config.toml
hop_length = 160
mask_prob = 0.08
dropout = 0.1
inner_norm = false
drop_path = 0.15
experts_per_token = 1
Rows from block 7 of a small self-supervised audio encoder (BEST-RQ), named by matrix and row number. Rows with one number within an expert belong to one neuron, the router's apart. Each number is 200 + 40 x the weight over its row's rms, rounded and kept within 0 to 999. All counts start at 0.
Before each expert's rows are labels from the 100 clips, of 14848, where the router gives the expert most weight on average: "top examples" is what is common among them; "loudest" is the band of the loudest frequency at the time of the peak. Only what is clearly more common there than usual is listed. The data: read English sentences (LibriTTS-R). In brackets: how many of the 100, against the usual share in percent.
# router: router (model.blocks.7.mlp.router.weight, 16x192, trained with AdamW), inputs 0-95
# up: expert up (model.blocks.7.mlp.up, 16x384x192), inputs 0-95
# down: expert down (model.blocks.7.mlp.down, 16x192x384, transposed), outputs 0-95

# expert 7
top examples: voice: male (100 vs 47.6)
loudest: 250 to 500 Hz (40 vs 12.2)
router.7,206,172,170,175,157,203,183,262,231,131,250,262,157,209,145,254,160,252,212,264,146,167,222,217,209,184,193,196,154,270,206,203,148,192,125,190,204,203,190,184,163,192,181,231,233,193,222,271,143,175,205,219,238,257,233,226,169,222,218,176,135,193,228,157,208,161,207,180,228,203,229,206,134,131,169,206,210,138,228,195,150,159,151,200,226,236,189,189,145,162,204,247,246,188,221,129
up.0,161,137,198,167,135,241,198,210,256,113,156,163,184,227,135,195,259,164,189,165,163,243,235,159,146,286,185,192,193,277,197,262,214,193,220,195,236,206,163,177,191,220,163,261,161,192,173,227,232,176,203,270,208,219,174,251,218,191,208,211,177,200,160,276,172,264,193,223,178,245,194,144,108,232,197,199,203,208,239,219,158,235,229,164,251,261,256,229,178,208,255,212,285,217,206,183
down.0,261,195,170,254,148,217,215,119,185,95,186,190,170,194,256,149,232,193,261,163,175,208,171,167,183,193,189,173,206,202,240,157,270,167,167,237,213,209,138,238,120,123,220,158,219,197,178,142,207,196,281,188,151,200,256,241,238,248,220,201,200,136,144,168,194,161,210,164,197,213,280,183,157,247,319,178,263,249,247,165,224,189,223,214,199,192,174,225,190,270,223,183,143,152,221,244
up.1,167,245,222,195,162,226,235,139,199,86,217,211,207,231,279,220,226,197,265,146,190,200,226,138,222,237,176,215,140,216,198,179,143,265,151,246,191,218,225,209,316,173,263,192,208,195,167,244,132,172,174,225,308,217,169,164,240,271,195,136,246,272,197,221,272,153,208,186,223,249,145,187,192,265,235,223,279,237,215,172,128,215,218,186,169,278,233,231,254,126,112,225,226,201,202,205
down.1,226,262,247,200,139,196,222,120,184,281,208,171,131,150,213,231,149,242,210,232,156,197,256,206,155,207,255,174,223,159,277,222,159,208,215,262,212,215,239,198,213,172,169,199,221,159,235,170,169,138,242,172,150,224,156,157,132,249,271,241,270,177,208,172,208,148,167,255,216,245,238,136,193,195,181,199,230,229,216,228,216,196,197,179,126,223,207,186,200,184,153,180,234,214,192,179
up.2,241,231,223,231,131,160,252,167,208,212,128,304,236,238,227,189,236,184,247,125,152,151,179,166,244,206,194,239,184,209,203,210,213,177,182,205,206,176,194,111,216,206,203,199,143,217,146,200,179,190,186,247,289,170,144,172,188,185,278,226,173,206,188,233,170,216,208,206,129,231,203,248,181,218,255,170,243,201,208,188,229,189,174,180,226,242,207,249,187,198,194,300,250,194,134,252
down.2,206,195,222,264,192,208,98,166,196,136,189,167,138,121,209,194,266,203,248,205,259,241,211,180,249,239,189,164,262,193,231,165,136,183,217,239,189,190,171,154,203,203,183,166,183,261,166,182,215,251,256,180,215,183,149,148,210,225,235,162,228,223,200,191,160,219,187,185,160,265,161,168,192,169,162,135,193,220,115,203,285,238,215,170,146,191,221,256,166,181,208,198,254,232,308,212
up.3,221,213,158,121,177,196,196,244,174,147,181,276,188,192,234,217,222,204,238,214,206,258,227,272,211,197,189,272,170,161,234,237,178,227,216,236,229,189,180,270,194,134,222,187,185,152,231,171,151,216,229,201,196,204,187,246,241,222,213,223,186,231,265,246,243,260,212,271,214,219,227,216,249,253,230,175,200,101,182,227,92,169,200,143,153,231,137,172,182,147,212,186,128,200,225,204
down.3,253,187,180,261,214,274,203,179,148,168,236,223,158,278,282,186,149,238,80,233,174,227,143,215,205,186,159,181,219,220,198,152,261,212,172,246,190,217,216,249,190,188,209,211,256,209,167,164,180,241,229,173,139,299,322,152,199,228,264,155,189,193,162,153,183,184,177,215,188,164,205,162,232,192,133,234,189,122,159,199,211,222,194,149,194,211,186,117,155,233,193,189,166,196,165,245
up.4,220,226,243,199,182,183,253,210,194,254,263,214,218,135,127,127,235,170,229,212,212,226,198,179,234,233,183,159,154,132,245,168,238,149,197,200,246,216,220,150,267,183,196,217,249,228,226,204,245,208,201,182,149,208,273,157,144,171,168,169,227,296,241,129,174,150,220,200,244,239,242,255,201,307,240,160,131,262,79,237,158,181,187,196,163,230,211,210,199,153,239,147,216,183,241,251
down.4,305,222,203,180,170,144,148,146,135,200,169,176,203,253,196,182,212,115,247,86,200,227,140,137,162,216,269,163,213,196,192,162,199,213,212,257,157,101,195,225,240,183,162,190,180,220,246,189,167,249,210,243,201,202,194,197,231,156,151,204,145,215,160,200,347,208,250,132,278,141,149,130,238,256,222,206,243,231,213,188,192,178,144,154,251,178,269,189,237,207,182,163,164,222,140,173
up.5,190,189,177,167,168,233,225,194,168,90,169,216,181,210,252,265,195,182,179,232,137,198,187,220,308,240,209,174,192,226,298,202,175,179,151,178,228,218,223,172,138,135,214,218,192,219,153,239,174,136,205,166,209,234,141,186,239,172,193,238,203,220,176,181,194,198,183,227,277,163,233,221,231,237,172,277,144,291,240,241,169,151,175,234,154,154,198,210,174,256,279,226,231,253,208,198
down.5,176,197,205,264,235,197,193,163,175,286,185,233,185,187,137,192,246,193,194,230,190,220,186,256,216,198,225,220,210,227,107,198,167,197,160,158,174,200,245,248,170,239,228,237,122,216,188,215,183,184,187,279,204,207,222,278,274,197,235,219,161,224,190,259,221,168,285,175,199,145,179,231,208,198,216,270,221,286,214,200,229,180,177,193,170,217,215,226,122,117,127,193,273,265,312,236
up.6,178,255,128,169,224,202,205,284,210,264,276,243,260,138,216,238,121,242,230,201,223,179,164,262,156,210,186,262,151,295,159,246,170,209,210,168,130,269,208,218,199,205,139,213,91,181,126,185,146,231,153,209,170,159,227,179,205,165,180,277,187,155,245,207,175,220,254,139,179,154,189,204,180,315,257,260,188,160,247,244,267,249,187,207,282,187,185,164,215,187,214,263,206,129,190,175
down.6,255,171,194,218,197,275,250,156,205,194,235,181,146,203,178,198,199,219,233,188,194,210,184,161,188,171,77,210,197,124,183,190,192,194,233,253,194,181,261,199,254,204,231,145,209,265,243,219,204,177,160,248,140,202,109,208,248,180,181,197,182,237,158,169,173,257,219,179,218,239,196,198,135,140,265,142,211,204,184,205,191,191,207,212,162,210,223,218,252,150,133,210,179,183,175,220
up.7,195,239,152,215,208,246,188,195,150,222,203,220,203,160,266,210,165,171,264,217,200,194,146,222,106,209,194,198,153,165,148,187,252,274,161,290,168,238,204,249,155,261,151,237,182,161,229,223,262,175,164,190,239,156,240,177,204,173,204,153,213,211,219,148,169,147,158,229,252,255,200,145,181,153,186,263,223,204,231,238,222,238,260,228,221,190,193,240,148,134,223,212,173,227,221,212
down.7,175,228,113,257,254,254,238,220,227,256,201,203,238,230,153,189,183,277,242,238,158,192,138,194,145,195,233,263,110,211,167,250,168,184,183,209,222,150,298,236,222,169,199,226,225,233,225,180,159,189,208,201,200,158,201,231,168,167,294,196,230,189,161,195,173,247,209,290,140,110,209,155,147,232,173,199,268,234,143,191,200,196,230,253,247,193,213,85,215,131,226,156,179,245,196,208

# expert 9
top examples: voice: female (98 vs 52.4); the word "her" (25 vs 7.6)
loudest: 500 to 1000 Hz (34 vs 7.3)
router.9,243,196,218,205,208,112,168,220,153,254,167,238,207,145,184,251,184,216,223,254,220,135,163,296,191,178,188,176,170,199,158,261,210,188,247,171,289,220,221,179,171,183,157,214,136,187,196,187,229,206,145,139,187,210,131,204,197,161,257,190,162,198,142,160,172,165,223,248,252,240,197,164,179,202,288,162,214,183,188,170,172,233,205,210,193,200,194,160,190,225,229,129,283,235,158,219
up.0,175,155,187,221,204,191,194,176,145,229,188,139,245,181,247,198,172,200,200,200,195,213,253,190,203,206,197,216,65,115,269,129,174,207,210,188,187,199,210,184,233,246,248,223,186,175,228,245,189,266,229,196,251,122,193,251,220,239,101,217,247,165,173,280,152,205,215,205,133,195,202,193,225,211,174,140,228,240,250,169,233,203,201,150,219,215,280,197,244,186,262,168,182,316,171,215
down.0,209,196,123,199,204,169,271,281,193,263,187,149,199,161,257,206,161,156,228,219,249,194,165,175,178,271,271,180,145,189,183,175,136,160,179,202,123,224,197,174,143,203,191,207,194,147,290,232,200,217,195,204,143,119,176,204,194,184,158,178,182,227,185,163,192,201,157,189,228,228,244,184,174,209,201,227,181,251,193,256,211,240,195,166,194,201,167,136,234,220,214,195,241,148,239,225
up.1,252,234,227,169,273,158,223,204,241,191,224,222,223,148,265,233,261,206,192,142,174,186,227,185,258,184,122,224,240,132,187,203,182,216,195,148,214,186,213,233,217,236,193,203,218,166,137,239,124,227,106,243,222,187,237,139,188,173,131,165,208,245,138,233,277,149,239,250,215,196,143,143,170,217,151,160,270,225,194,202,247,220,223,164,181,201,235,193,251,133,265,199,184,193,188,184
down.1,210,196,170,165,181,282,211,239,188,227,261,190,246,212,168,196,221,139,222,93,177,237,231,205,179,212,249,249,212,245,242,169,197,283,178,230,193,119,199,243,213,237,177,210,162,182,172,215,215,196,247,207,247,186,273,224,259,205,141,226,275,156,257,166,179,191,181,168,187,200,218,208,219,212,201,181,210,220,203,155,247,168,236,135,286,211,170,195,214,194,221,165,300,228,162,226
up.2,179,263,162,167,235,146,181,110,168,180,236,260,164,152,264,141,204,162,217,194,189,216,241,226,223,227,200,242,212,219,238,246,148,175,331,259,178,210,175,216,140,282,212,221,264,212,199,291,287,224,185,217,221,155,191,207,161,135,261,188,285,249,231,205,239,217,197,188,174,227,170,166,208,213,172,137,225,212,212,193,273,171,198,213,247,220,250,199,176,248,122,276,214,174,208,189
down.2,176,174,222,190,182,173,211,169,215,243,214,232,228,223,259,242,166,224,129,225,235,241,205,176,178,187,119,188,238,179,197,220,169,192,123,177,203,238,205,183,116,160,252,178,198,237,280,197,214,167,218,174,170,309,149,216,195,199,239,162,172,191,184,261,189,198,210,239,234,169,204,126,187,212,188,199,211,279,236,98,140,239,103,144,179,235,261,265,217,213,199,173,178,191,152,236
up.3,173,219,234,187,288,279,185,113,149,196,192,195,147,299,180,210,275,195,129,222,173,169,168,195,175,181,220,170,172,263,206,168,217,192,229,185,249,223,150,191,176,99,216,238,190,203,264,203,190,219,195,265,168,205,189,223,196,199,164,211,196,188,209,224,180,115,265,242,190,248,241,143,334,231,217,150,241,204,276,175,184,190,165,180,203,242,248,226,211,188,150,184,193,245,180,178
down.3,196,201,171,264,193,152,223,114,223,159,198,153,258,187,175,196,175,182,200,213,236,201,212,119,195,280,136,181,175,143,231,164,206,258,194,177,254,167,204,152,190,204,184,188,216,204,258,272,160,213,214,211,233,151,231,143,224,272,135,207,209,261,104,245,194,235,188,185,115,177,124,237,304,185,180,225,125,224,228,215,183,203,202,210,159,172,129,217,248,172,167,202,194,216,225,191
up.4,157,185,199,119,149,222,191,217,217,211,201,137,178,262,171,205,219,224,237,183,150,117,188,275,189,196,264,144,277,166,210,171,142,182,209,204,204,162,126,134,156,237,97,197,255,196,189,166,168,143,267,183,166,258,196,245,215,239,232,231,204,200,180,261,270,177,173,176,177,208,89,199,154,184,239,249,198,231,231,194,137,178,253,185,204,288,176,176,180,199,235,184,247,162,259,160
down.4,155,230,141,194,151,165,204,206,155,235,289,176,231,162,263,212,175,229,202,202,153,199,228,197,190,207,190,183,211,124,163,176,151,205,207,210,187,211,216,198,241,129,138,146,187,191,143,239,253,174,204,185,204,198,190,207,285,164,176,193,206,231,175,201,51,153,126,99,157,192,201,165,155,222,194,150,240,201,216,156,198,191,184,151,188,209,149,231,263,159,211,188,191,150,245,209
up.5,162,202,174,183,219,215,100,224,197,143,195,229,218,110,179,218,163,188,210,122,257,165,190,220,214,109,195,176,219,267,254,201,232,303,168,205,207,202,224,228,159,186,180,200,213,201,225,244,255,129,243,198,175,217,245,161,197,219,275,239,207,195,219,192,187,174,212,212,314,142,174,215,171,210,231,227,186,176,162,172,214,254,155,161,202,164,144,155,270,188,215,282,214,249,203,216
down.5,193,187,220,162,136,196,203,182,229,202,187,238,153,144,207,185,157,234,194,169,185,184,272,215,195,177,197,222,248,226,211,281,231,184,212,211,179,121,148,142,173,245,152,252,139,250,220,206,214,219,192,269,200,114,185,216,254,131,175,262,191,226,221,205,236,146,243,192,309,202,129,192,262,161,213,239,171,189,216,175,157,183,227,175,254,188,265,181,197,181,261,248,263,214,216,221
up.6,153,231,223,214,197,208,95,148,168,217,225,209,246,192,186,200,167,190,147,147,141,162,187,222,197,171,255,187,273,155,218,150,188,172,176,251,274,191,188,218,210,168,145,216,197,194,141,227,226,165,214,173,224,183,138,239,196,213,129,191,153,153,296,239,250,223,194,71,115,152,229,216,242,272,214,152,193,201,251,225,276,135,212,228,231,164,226,216,202,166,202,164,264,186,234,213
down.6,249,199,172,99,219,238,234,251,209,155,205,191,218,234,133,173,270,257,162,135,262,179,198,169,190,200,252,174,136,253,166,189,250,225,187,208,165,164,148,172,215,219,183,181,221,143,227,257,212,152,241,202,203,282,206,131,149,138,228,190,281,190,145,181,180,150,215,204,172,203,224,195,241,130,177,190,193,204,214,166,122,248,196,158,198,208,191,112,299,186,146,159,196,199,231,175
up.7,94,225,261,222,209,147,124,204,230,244,240,238,207,218,195,193,217,140,239,224,149,96,157,240,185,219,278,179,205,164,151,214,202,238,187,234,208,185,243,218,178,107,158,123,187,191,250,191,171,183,205,204,177,232,158,236,210,250,158,240,191,190,229,184,177,178,256,213,248,133,252,174,202,239,253,192,204,235,211,176,211,175,238,172,241,226,231,194,222,215,207,178,252,192,150,224
down.7,259,201,241,213,225,280,155,169,214,192,137,237,153,154,124,211,142,251,190,188,237,202,129,177,177,175,195,259,130,191,187,156,163,270,156,203,206,229,175,198,161,173,201,120,126,212,261,271,223,259,189,202,169,199,155,241,228,165,203,263,202,180,213,140,186,161,212,205,205,165,205,147,227,207,279,140,187,237,164,228,192,211,182,124,214,135,164,166,183,231,162,126,239,222,184,232

# expert 6
top examples: voice: female (95 vs 52.4)
loudest: 4000 to 8000 Hz (97 vs 5.2)
router.6,232,217,213,175,147,236,145,193,234,125,176,232,143,177,166,179,203,204,189,76,187,207,167,166,153,142,243,222,267,139,200,119,185,238,249,235,165,276,121,239,122,169,173,132,185,194,155,237,160,256,223,177,262,182,208,209,213,170,246,199,202,264,153,196,262,257,260,170,142,150,137,210,224,225,193,187,173,188,250,158,240,230,186,183,234,210,176,212,173,198,208,250,176,232,172,230
up.0,184,219,267,171,219,167,187,142,206,271,231,167,272,198,229,226,236,197,229,216,189,123,240,247,79,157,188,158,137,124,221,231,198,188,184,192,234,212,233,166,114,175,153,140,245,235,267,163,239,220,219,144,200,213,231,193,173,198,133,155,215,252,222,238,205,224,140,174,162,189,155,227,219,223,266,210,254,155,249,173,186,210,277,236,215,243,311,190,237,249,247,216,218,208,188,195
down.0,263,208,102,174,272,239,158,192,166,247,301,254,205,213,187,187,149,252,181,196,170,213,180,183,180,142,234,257,207,176,128,176,206,252,150,229,195,197,242,214,170,275,199,124,226,232,207,166,201,250,331,221,225,201,222,183,220,214,191,214,185,145,211,215,197,276,234,142,169,173,163,208,186,192,202,183,210,208,212,228,210,247,227,204,215,146,321,236,111,152,223,203,211,206,196,119
up.1,194,244,209,249,235,227,190,190,210,90,170,205,120,226,171,238,191,194,277,167,124,197,238,256,187,231,225,197,154,194,113,233,201,201,281,171,170,220,126,140,182,213,191,221,201,176,165,158,220,198,163,199,241,120,109,209,188,222,212,241,192,144,149,262,201,193,154,200,232,234,211,239,230,178,216,216,176,189,200,180,173,245,205,152,206,191,146,220,172,205,177,178,180,133,236,150
down.1,172,222,242,223,182,120,202,194,220,161,260,199,210,168,185,252,244,239,161,227,162,156,280,192,199,225,212,199,159,180,219,174,240,249,201,175,182,106,193,201,162,179,198,222,172,235,224,208,187,253,224,204,208,187,180,102,245,184,248,174,149,182,227,127,222,202,188,215,201,214,223,94,181,313,186,190,234,222,169,250,165,223,239,209,253,157,195,88,173,238,189,210,200,192,175,179
up.2,130,198,222,241,122,247,282,204,177,269,197,215,220,164,136,175,207,170,244,249,187,211,157,193,175,169,269,274,231,202,166,156,273,185,157,235,176,211,183,215,185,158,201,165,249,242,268,173,280,183,133,162,303,218,227,157,214,188,250,217,282,173,161,196,211,229,155,197,192,213,201,101,219,227,211,202,194,266,146,147,190,221,204,213,178,163,206,184,253,238,138,207,289,134,247,173
down.2,171,182,221,270,125,146,213,267,187,226,141,213,183,209,174,97,179,163,198,203,179,175,122,222,261,163,315,207,200,232,265,204,161,229,218,270,275,165,178,215,213,206,297,196,142,184,242,193,157,173,209,169,244,198,249,205,220,165,173,211,189,233,317,259,263,187,169,210,213,221,199,120,257,193,180,218,177,95,166,201,153,188,182,240,199,248,237,226,208,257,229,214,242,269,231,240
up.3,273,156,190,178,217,183,219,191,182,193,290,230,175,187,247,190,227,219,189,191,136,177,255,207,213,326,179,178,139,140,230,171,212,157,268,189,192,177,240,250,265,254,158,310,177,232,175,277,152,198,249,164,203,196,204,154,213,155,273,258,224,187,212,225,290,229,210,203,218,190,178,241,208,180,251,179,211,193,217,107,253,140,217,227,167,215,168,224,226,230,224,179,172,256,143,178
down.3,220,200,157,143,140,219,244,147,175,188,227,216,197,207,226,222,204,260,248,199,113,172,166,229,196,175,247,229,177,255,198,174,210,163,180,233,217,161,149,219,227,203,237,196,204,243,178,198,190,212,175,194,203,194,224,242,219,256,152,171,223,209,193,262,195,225,244,207,180,180,160,182,167,204,108,197,198,166,141,220,177,168,182,182,122,211,234,192,197,168,200,133,230,183,150,197
up.4,234,160,236,282,181,218,157,188,218,228,217,260,256,205,284,147,212,204,182,154,227,199,184,249,195,276,215,244,180,168,184,179,115,194,283,195,194,200,183,242,193,261,149,198,166,230,210,188,165,200,172,195,210,258,247,243,268,226,215,107,238,185,112,240,193,306,190,209,222,208,160,223,254,146,167,253,219,220,135,140,210,227,203,136,214,194,147,98,283,214,123,175,205,157,100,141
down.4,224,203,244,257,153,210,249,172,116,223,191,139,191,226,217,198,157,223,195,232,250,186,272,158,189,182,216,168,186,264,238,170,194,245,131,213,207,222,228,129,176,238,222,182,181,212,147,227,164,220,189,192,153,275,234,136,230,177,213,213,210,184,118,139,230,167,192,186,205,115,192,159,230,154,144,242,259,196,198,227,208,151,162,209,264,177,230,191,222,227,151,158,289,206,201,205
up.5,206,230,186,163,215,214,250,153,197,166,208,248,135,230,137,300,230,175,184,229,220,200,165,229,189,180,210,195,233,319,192,221,142,200,228,203,258,192,201,156,258,194,190,197,217,161,186,210,196,211,249,227,218,215,255,154,167,180,227,205,237,191,243,294,187,170,221,224,230,167,161,195,242,125,177,217,232,193,253,214,209,149,225,122,247,219,179,237,220,231,185,203,189,230,191,215
down.5,196,153,271,224,199,216,197,195,183,198,151,180,174,203,138,166,220,215,176,193,207,218,162,187,238,182,196,245,188,272,229,253,210,201,307,181,237,145,237,125,198,230,202,188,219,173,180,158,105,155,251,166,268,219,155,225,227,136,141,181,196,187,226,282,145,267,224,152,261,260,230,215,204,222,260,238,215,223,210,184,211,214,200,112,230,243,217,240,213,207,211,215,179,226,216,194
up.6,218,159,218,185,194,201,137,133,216,244,300,228,218,190,189,89,210,192,220,271,101,172,219,310,233,125,197,214,186,193,236,225,225,162,182,202,175,223,244,178,131,240,175,200,199,116,246,239,200,222,150,185,214,209,173,200,210,168,234,229,198,172,149,247,261,282,151,185,206,264,270,208,205,179,164,185,204,197,120,185,169,120,195,158,195,166,155,159,188,181,183,165,229,161,264,243
down.6,175,192,263,195,223,147,172,232,165,269,187,192,163,194,184,161,217,167,245,244,211,132,227,175,197,94,183,174,237,206,172,276,174,225,159,269,121,173,167,252,205,245,139,231,223,167,168,159,156,222,239,213,237,242,230,200,197,198,155,200,169,201,164,240,210,228,172,173,206,189,299,98,239,233,200,183,257,275,215,204,251,223,198,229,211,276,261,170,217,212,227,213,140,220,243,200
up.7,240,197,213,294,177,207,157,233,217,162,202,258,222,272,250,222,204,181,170,269,118,275,217,126,241,280,213,184,219,198,154,208,211,220,223,223,241,178,191,244,119,187,230,210,230,204,191,181,142,180,176,232,204,175,173,270,224,162,195,182,199,274,173,231,230,251,197,144,219,241,244,185,187,179,181,178,183,179,168,201,147,172,326,192,185,176,163,177,286,232,253,220,239,221,199,227
down.7,194,139,239,260,233,223,250,163,211,166,201,163,236,207,252,165,176,167,206,264,222,176,220,185,269,181,241,199,191,203,214,162,200,235,178,215,184,279,218,194,178,54,172,116,143,225,178,232,235,203,256,233,184,205,115,192,193,212,188,119,256,194,213,211,183,198,193,214,160,177,224,180,199,158,93,148,180,172,200,150,174,256,148,243,151,225,227,221,188,155,192,278,85,152,151,265

# expert 2
top examples: voice: female (100 vs 52.4)
loudest: 500 to 1000 Hz (46 vs 7.3)
router.2,213,223,135,262,144,270,187,216,139,223,122,208,206,185,215,111,195,225,102,285,128,199,245,151,244,186,214,211,142,251,174,211,180,202,185,223,176,187,164,158,204,271,182,147,199,275,238,229,190,149,205,181,156,255,245,232,249,147,208,184,184,213,230,229,185,230,245,225,134,227,189,221,193,169,172,143,190,168,200,223,238,159,198,246,205,188,125,237,201,191,175,147,268,206,175,227
up.0,138,228,258,241,133,228,222,245,222,228,238,148,197,196,236,228,259,206,238,176,162,183,227,184,242,230,240,177,153,175,293,172,198,158,140,239,251,106,230,163,199,251,244,188,198,180,180,278,190,138,151,197,255,192,145,173,236,227,234,174,173,239,169,197,234,221,202,226,203,161,158,200,279,270,231,143,188,180,185,186,230,204,216,211,255,221,129,117,268,223,205,232,152,226,233,186
down.0,173,214,187,215,191,184,188,216,182,228,205,227,184,225,199,220,151,166,165,195,229,225,244,266,227,285,224,249,149,225,271,186,166,176,249,175,235,160,246,279,182,252,234,146,186,188,201,238,196,217,210,202,198,240,213,280,166,177,113,200,108,192,191,169,203,182,140,124,144,226,296,175,228,144,171,207,257,288,188,96,236,193,175,203,250,196,239,216,163,224,212,178,220,212,161,244
up.1,195,255,169,195,143,171,252,210,183,298,206,267,184,245,252,200,138,162,196,240,267,150,118,236,204,200,230,245,170,211,198,186,160,175,244,215,207,176,197,221,186,251,208,219,241,213,134,254,226,236,122,226,220,279,176,185,131,272,203,245,194,220,232,290,190,124,229,215,214,244,329,139,206,201,158,208,228,197,153,238,180,179,182,320,270,190,195,189,245,190,179,260,185,157,223,170
down.1,194,125,157,237,208,201,235,237,193,189,211,170,193,178,263,164,156,264,157,207,189,150,207,150,251,219,254,187,212,253,204,257,224,229,195,208,181,281,185,236,215,195,161,217,121,188,255,215,155,233,263,163,175,189,171,267,248,181,228,153,215,209,148,152,90,192,224,233,228,175,291,174,181,205,281,236,250,231,241,176,162,135,149,225,205,263,148,184,159,280,156,205,239,157,156,155
up.2,174,247,200,202,227,253,193,154,136,222,182,176,197,210,118,209,228,219,219,180,183,193,246,228,175,286,171,222,263,148,182,223,197,183,245,233,176,163,188,242,258,208,174,205,205,123,167,262,230,155,194,231,215,225,195,172,150,207,187,243,272,127,221,217,268,209,268,179,178,159,174,180,260,271,169,224,187,175,249,226,201,157,179,250,193,228,186,199,152,184,207,197,207,218,192,193
down.2,268,202,221,241,178,275,245,243,211,217,218,188,233,202,205,222,147,182,137,153,194,169,227,175,218,161,151,202,186,206,175,296,254,143,129,195,140,230,227,158,218,182,190,180,176,122,235,142,235,200,231,164,154,266,184,165,264,227,153,304,202,162,187,153,243,126,283,220,96,234,225,173,257,156,170,203,222,140,230,228,181,232,167,248,189,201,207,167,179,187,246,251,250,229,211,242
up.3,254,194,234,257,236,208,239,148,256,172,163,244,186,213,194,222,220,184,198,226,301,220,235,280,302,215,163,188,214,173,201,228,225,173,171,188,202,192,169,193,186,202,192,235,192,160,213,230,165,209,145,188,299,189,240,155,116,188,258,199,226,246,183,194,110,177,136,230,103,212,220,206,237,224,225,214,164,146,170,183,245,273,247,182,191,142,182,199,292,240,235,174,209,199,198,209
down.3,186,166,202,182,157,246,190,150,219,232,193,221,254,195,235,161,228,241,135,194,225,182,111,215,178,247,225,201,205,170,177,208,193,133,220,163,114,249,159,176,230,174,233,152,228,229,136,154,181,216,103,216,187,109,237,189,248,168,186,170,209,179,168,124,271,205,231,120,222,198,202,193,144,227,228,253,203,237,145,233,217,223,208,209,214,205,178,255,119,265,219,153,214,183,192,213
up.4,212,147,180,228,145,196,169,204,158,191,159,229,142,190,118,226,214,182,150,246,160,207,178,207,190,193,199,174,179,213,193,198,152,183,160,247,186,181,241,213,231,148,187,173,184,164,213,202,218,176,220,242,249,179,245,188,201,283,230,216,212,173,232,179,161,197,230,165,198,257,195,209,207,215,189,185,172,236,277,248,160,166,195,226,155,189,192,205,249,148,209,286,244,160,152,181
down.4,272,167,146,229,234,183,195,186,130,154,127,176,256,211,221,207,155,208,188,132,248,179,228,122,94,196,258,116,187,196,206,143,144,181,266,175,222,246,152,229,143,139,180,217,184,257,222,224,243,287,150,240,163,163,174,235,184,185,162,216,145,223,205,187,212,182,202,208,191,208,244,125,181,240,214,214,173,174,99,219,195,116,203,173,253,195,198,188,178,119,128,262,192,237,211,164
up.5,222,193,183,226,184,178,208,214,174,153,238,196,133,277,260,175,206,141,179,220,158,220,204,236,218,197,188,194,258,266,125,131,231,217,301,222,128,253,234,247,186,259,182,181,198,233,219,176,247,199,217,245,190,197,175,199,177,175,271,255,210,240,204,222,195,230,134,262,208,254,134,302,216,215,261,287,118,220,199,164,208,188,120,215,270,180,186,197,203,212,228,239,237,174,248,123
down.5,184,243,253,194,144,145,147,146,224,105,178,170,200,181,182,249,156,266,219,170,161,241,191,159,126,217,234,170,118,233,214,225,191,217,226,228,199,156,152,252,205,197,158,193,219,261,179,198,220,140,106,177,179,160,203,234,247,137,178,129,199,197,145,251,170,221,168,205,275,138,206,192,184,161,201,210,230,194,195,189,122,251,111,184,212,185,201,170,140,159,189,209,139,264,166,223
up.6,192,180,207,192,150,353,215,159,214,177,199,225,241,293,189,208,231,155,194,187,101,203,143,184,187,246,202,216,224,188,178,158,172,166,192,234,203,280,202,220,199,278,177,174,227,228,208,202,168,199,173,193,240,186,170,289,224,148,227,202,208,136,157,219,207,186,254,168,244,196,221,178,223,142,201,221,180,263,134,275,234,176,184,180,166,188,276,170,220,254,123,122,235,143,113,83
down.6,162,235,206,260,163,96,285,189,175,249,214,176,186,208,121,173,216,194,184,235,189,264,223,172,233,192,168,163,119,157,184,221,281,176,195,198,160,232,187,233,206,170,233,220,230,185,225,183,249,142,250,180,214,207,205,229,173,160,130,236,239,144,196,173,151,180,200,228,244,163,276,164,162,195,142,137,197,182,107,165,196,262,215,251,250,174,232,269,155,187,191,212,202,167,189,224
up.7,192,211,194,186,151,135,258,213,178,176,198,147,250,234,227,144,227,169,216,193,176,257,135,141,134,198,225,208,162,168,166,129,204,226,238,274,132,229,171,180,195,242,166,194,197,197,187,163,218,105,232,262,281,268,173,186,214,239,204,243,160,184,316,258,180,153,240,213,204,131,159,211,254,213,205,215,224,265,220,183,138,251,197,174,257,247,204,190,195,229,244,174,146,178,272,209
down.7,205,213,196,171,207,191,248,164,153,140,159,236,180,197,190,193,185,267,217,165,232,203,232,183,170,154,307,107,239,221,144,240,203,180,197,193,219,262,194,260,199,197,185,241,199,233,190,158,180,217,222,198,181,166,211,230,209,296,165,250,240,131,204,196,219,187,242,224,252,234,177,187,222,196,205,188,225,248,129,180,197,196,128,238,165,208,201,170,225,250,235,104,198,267,224,309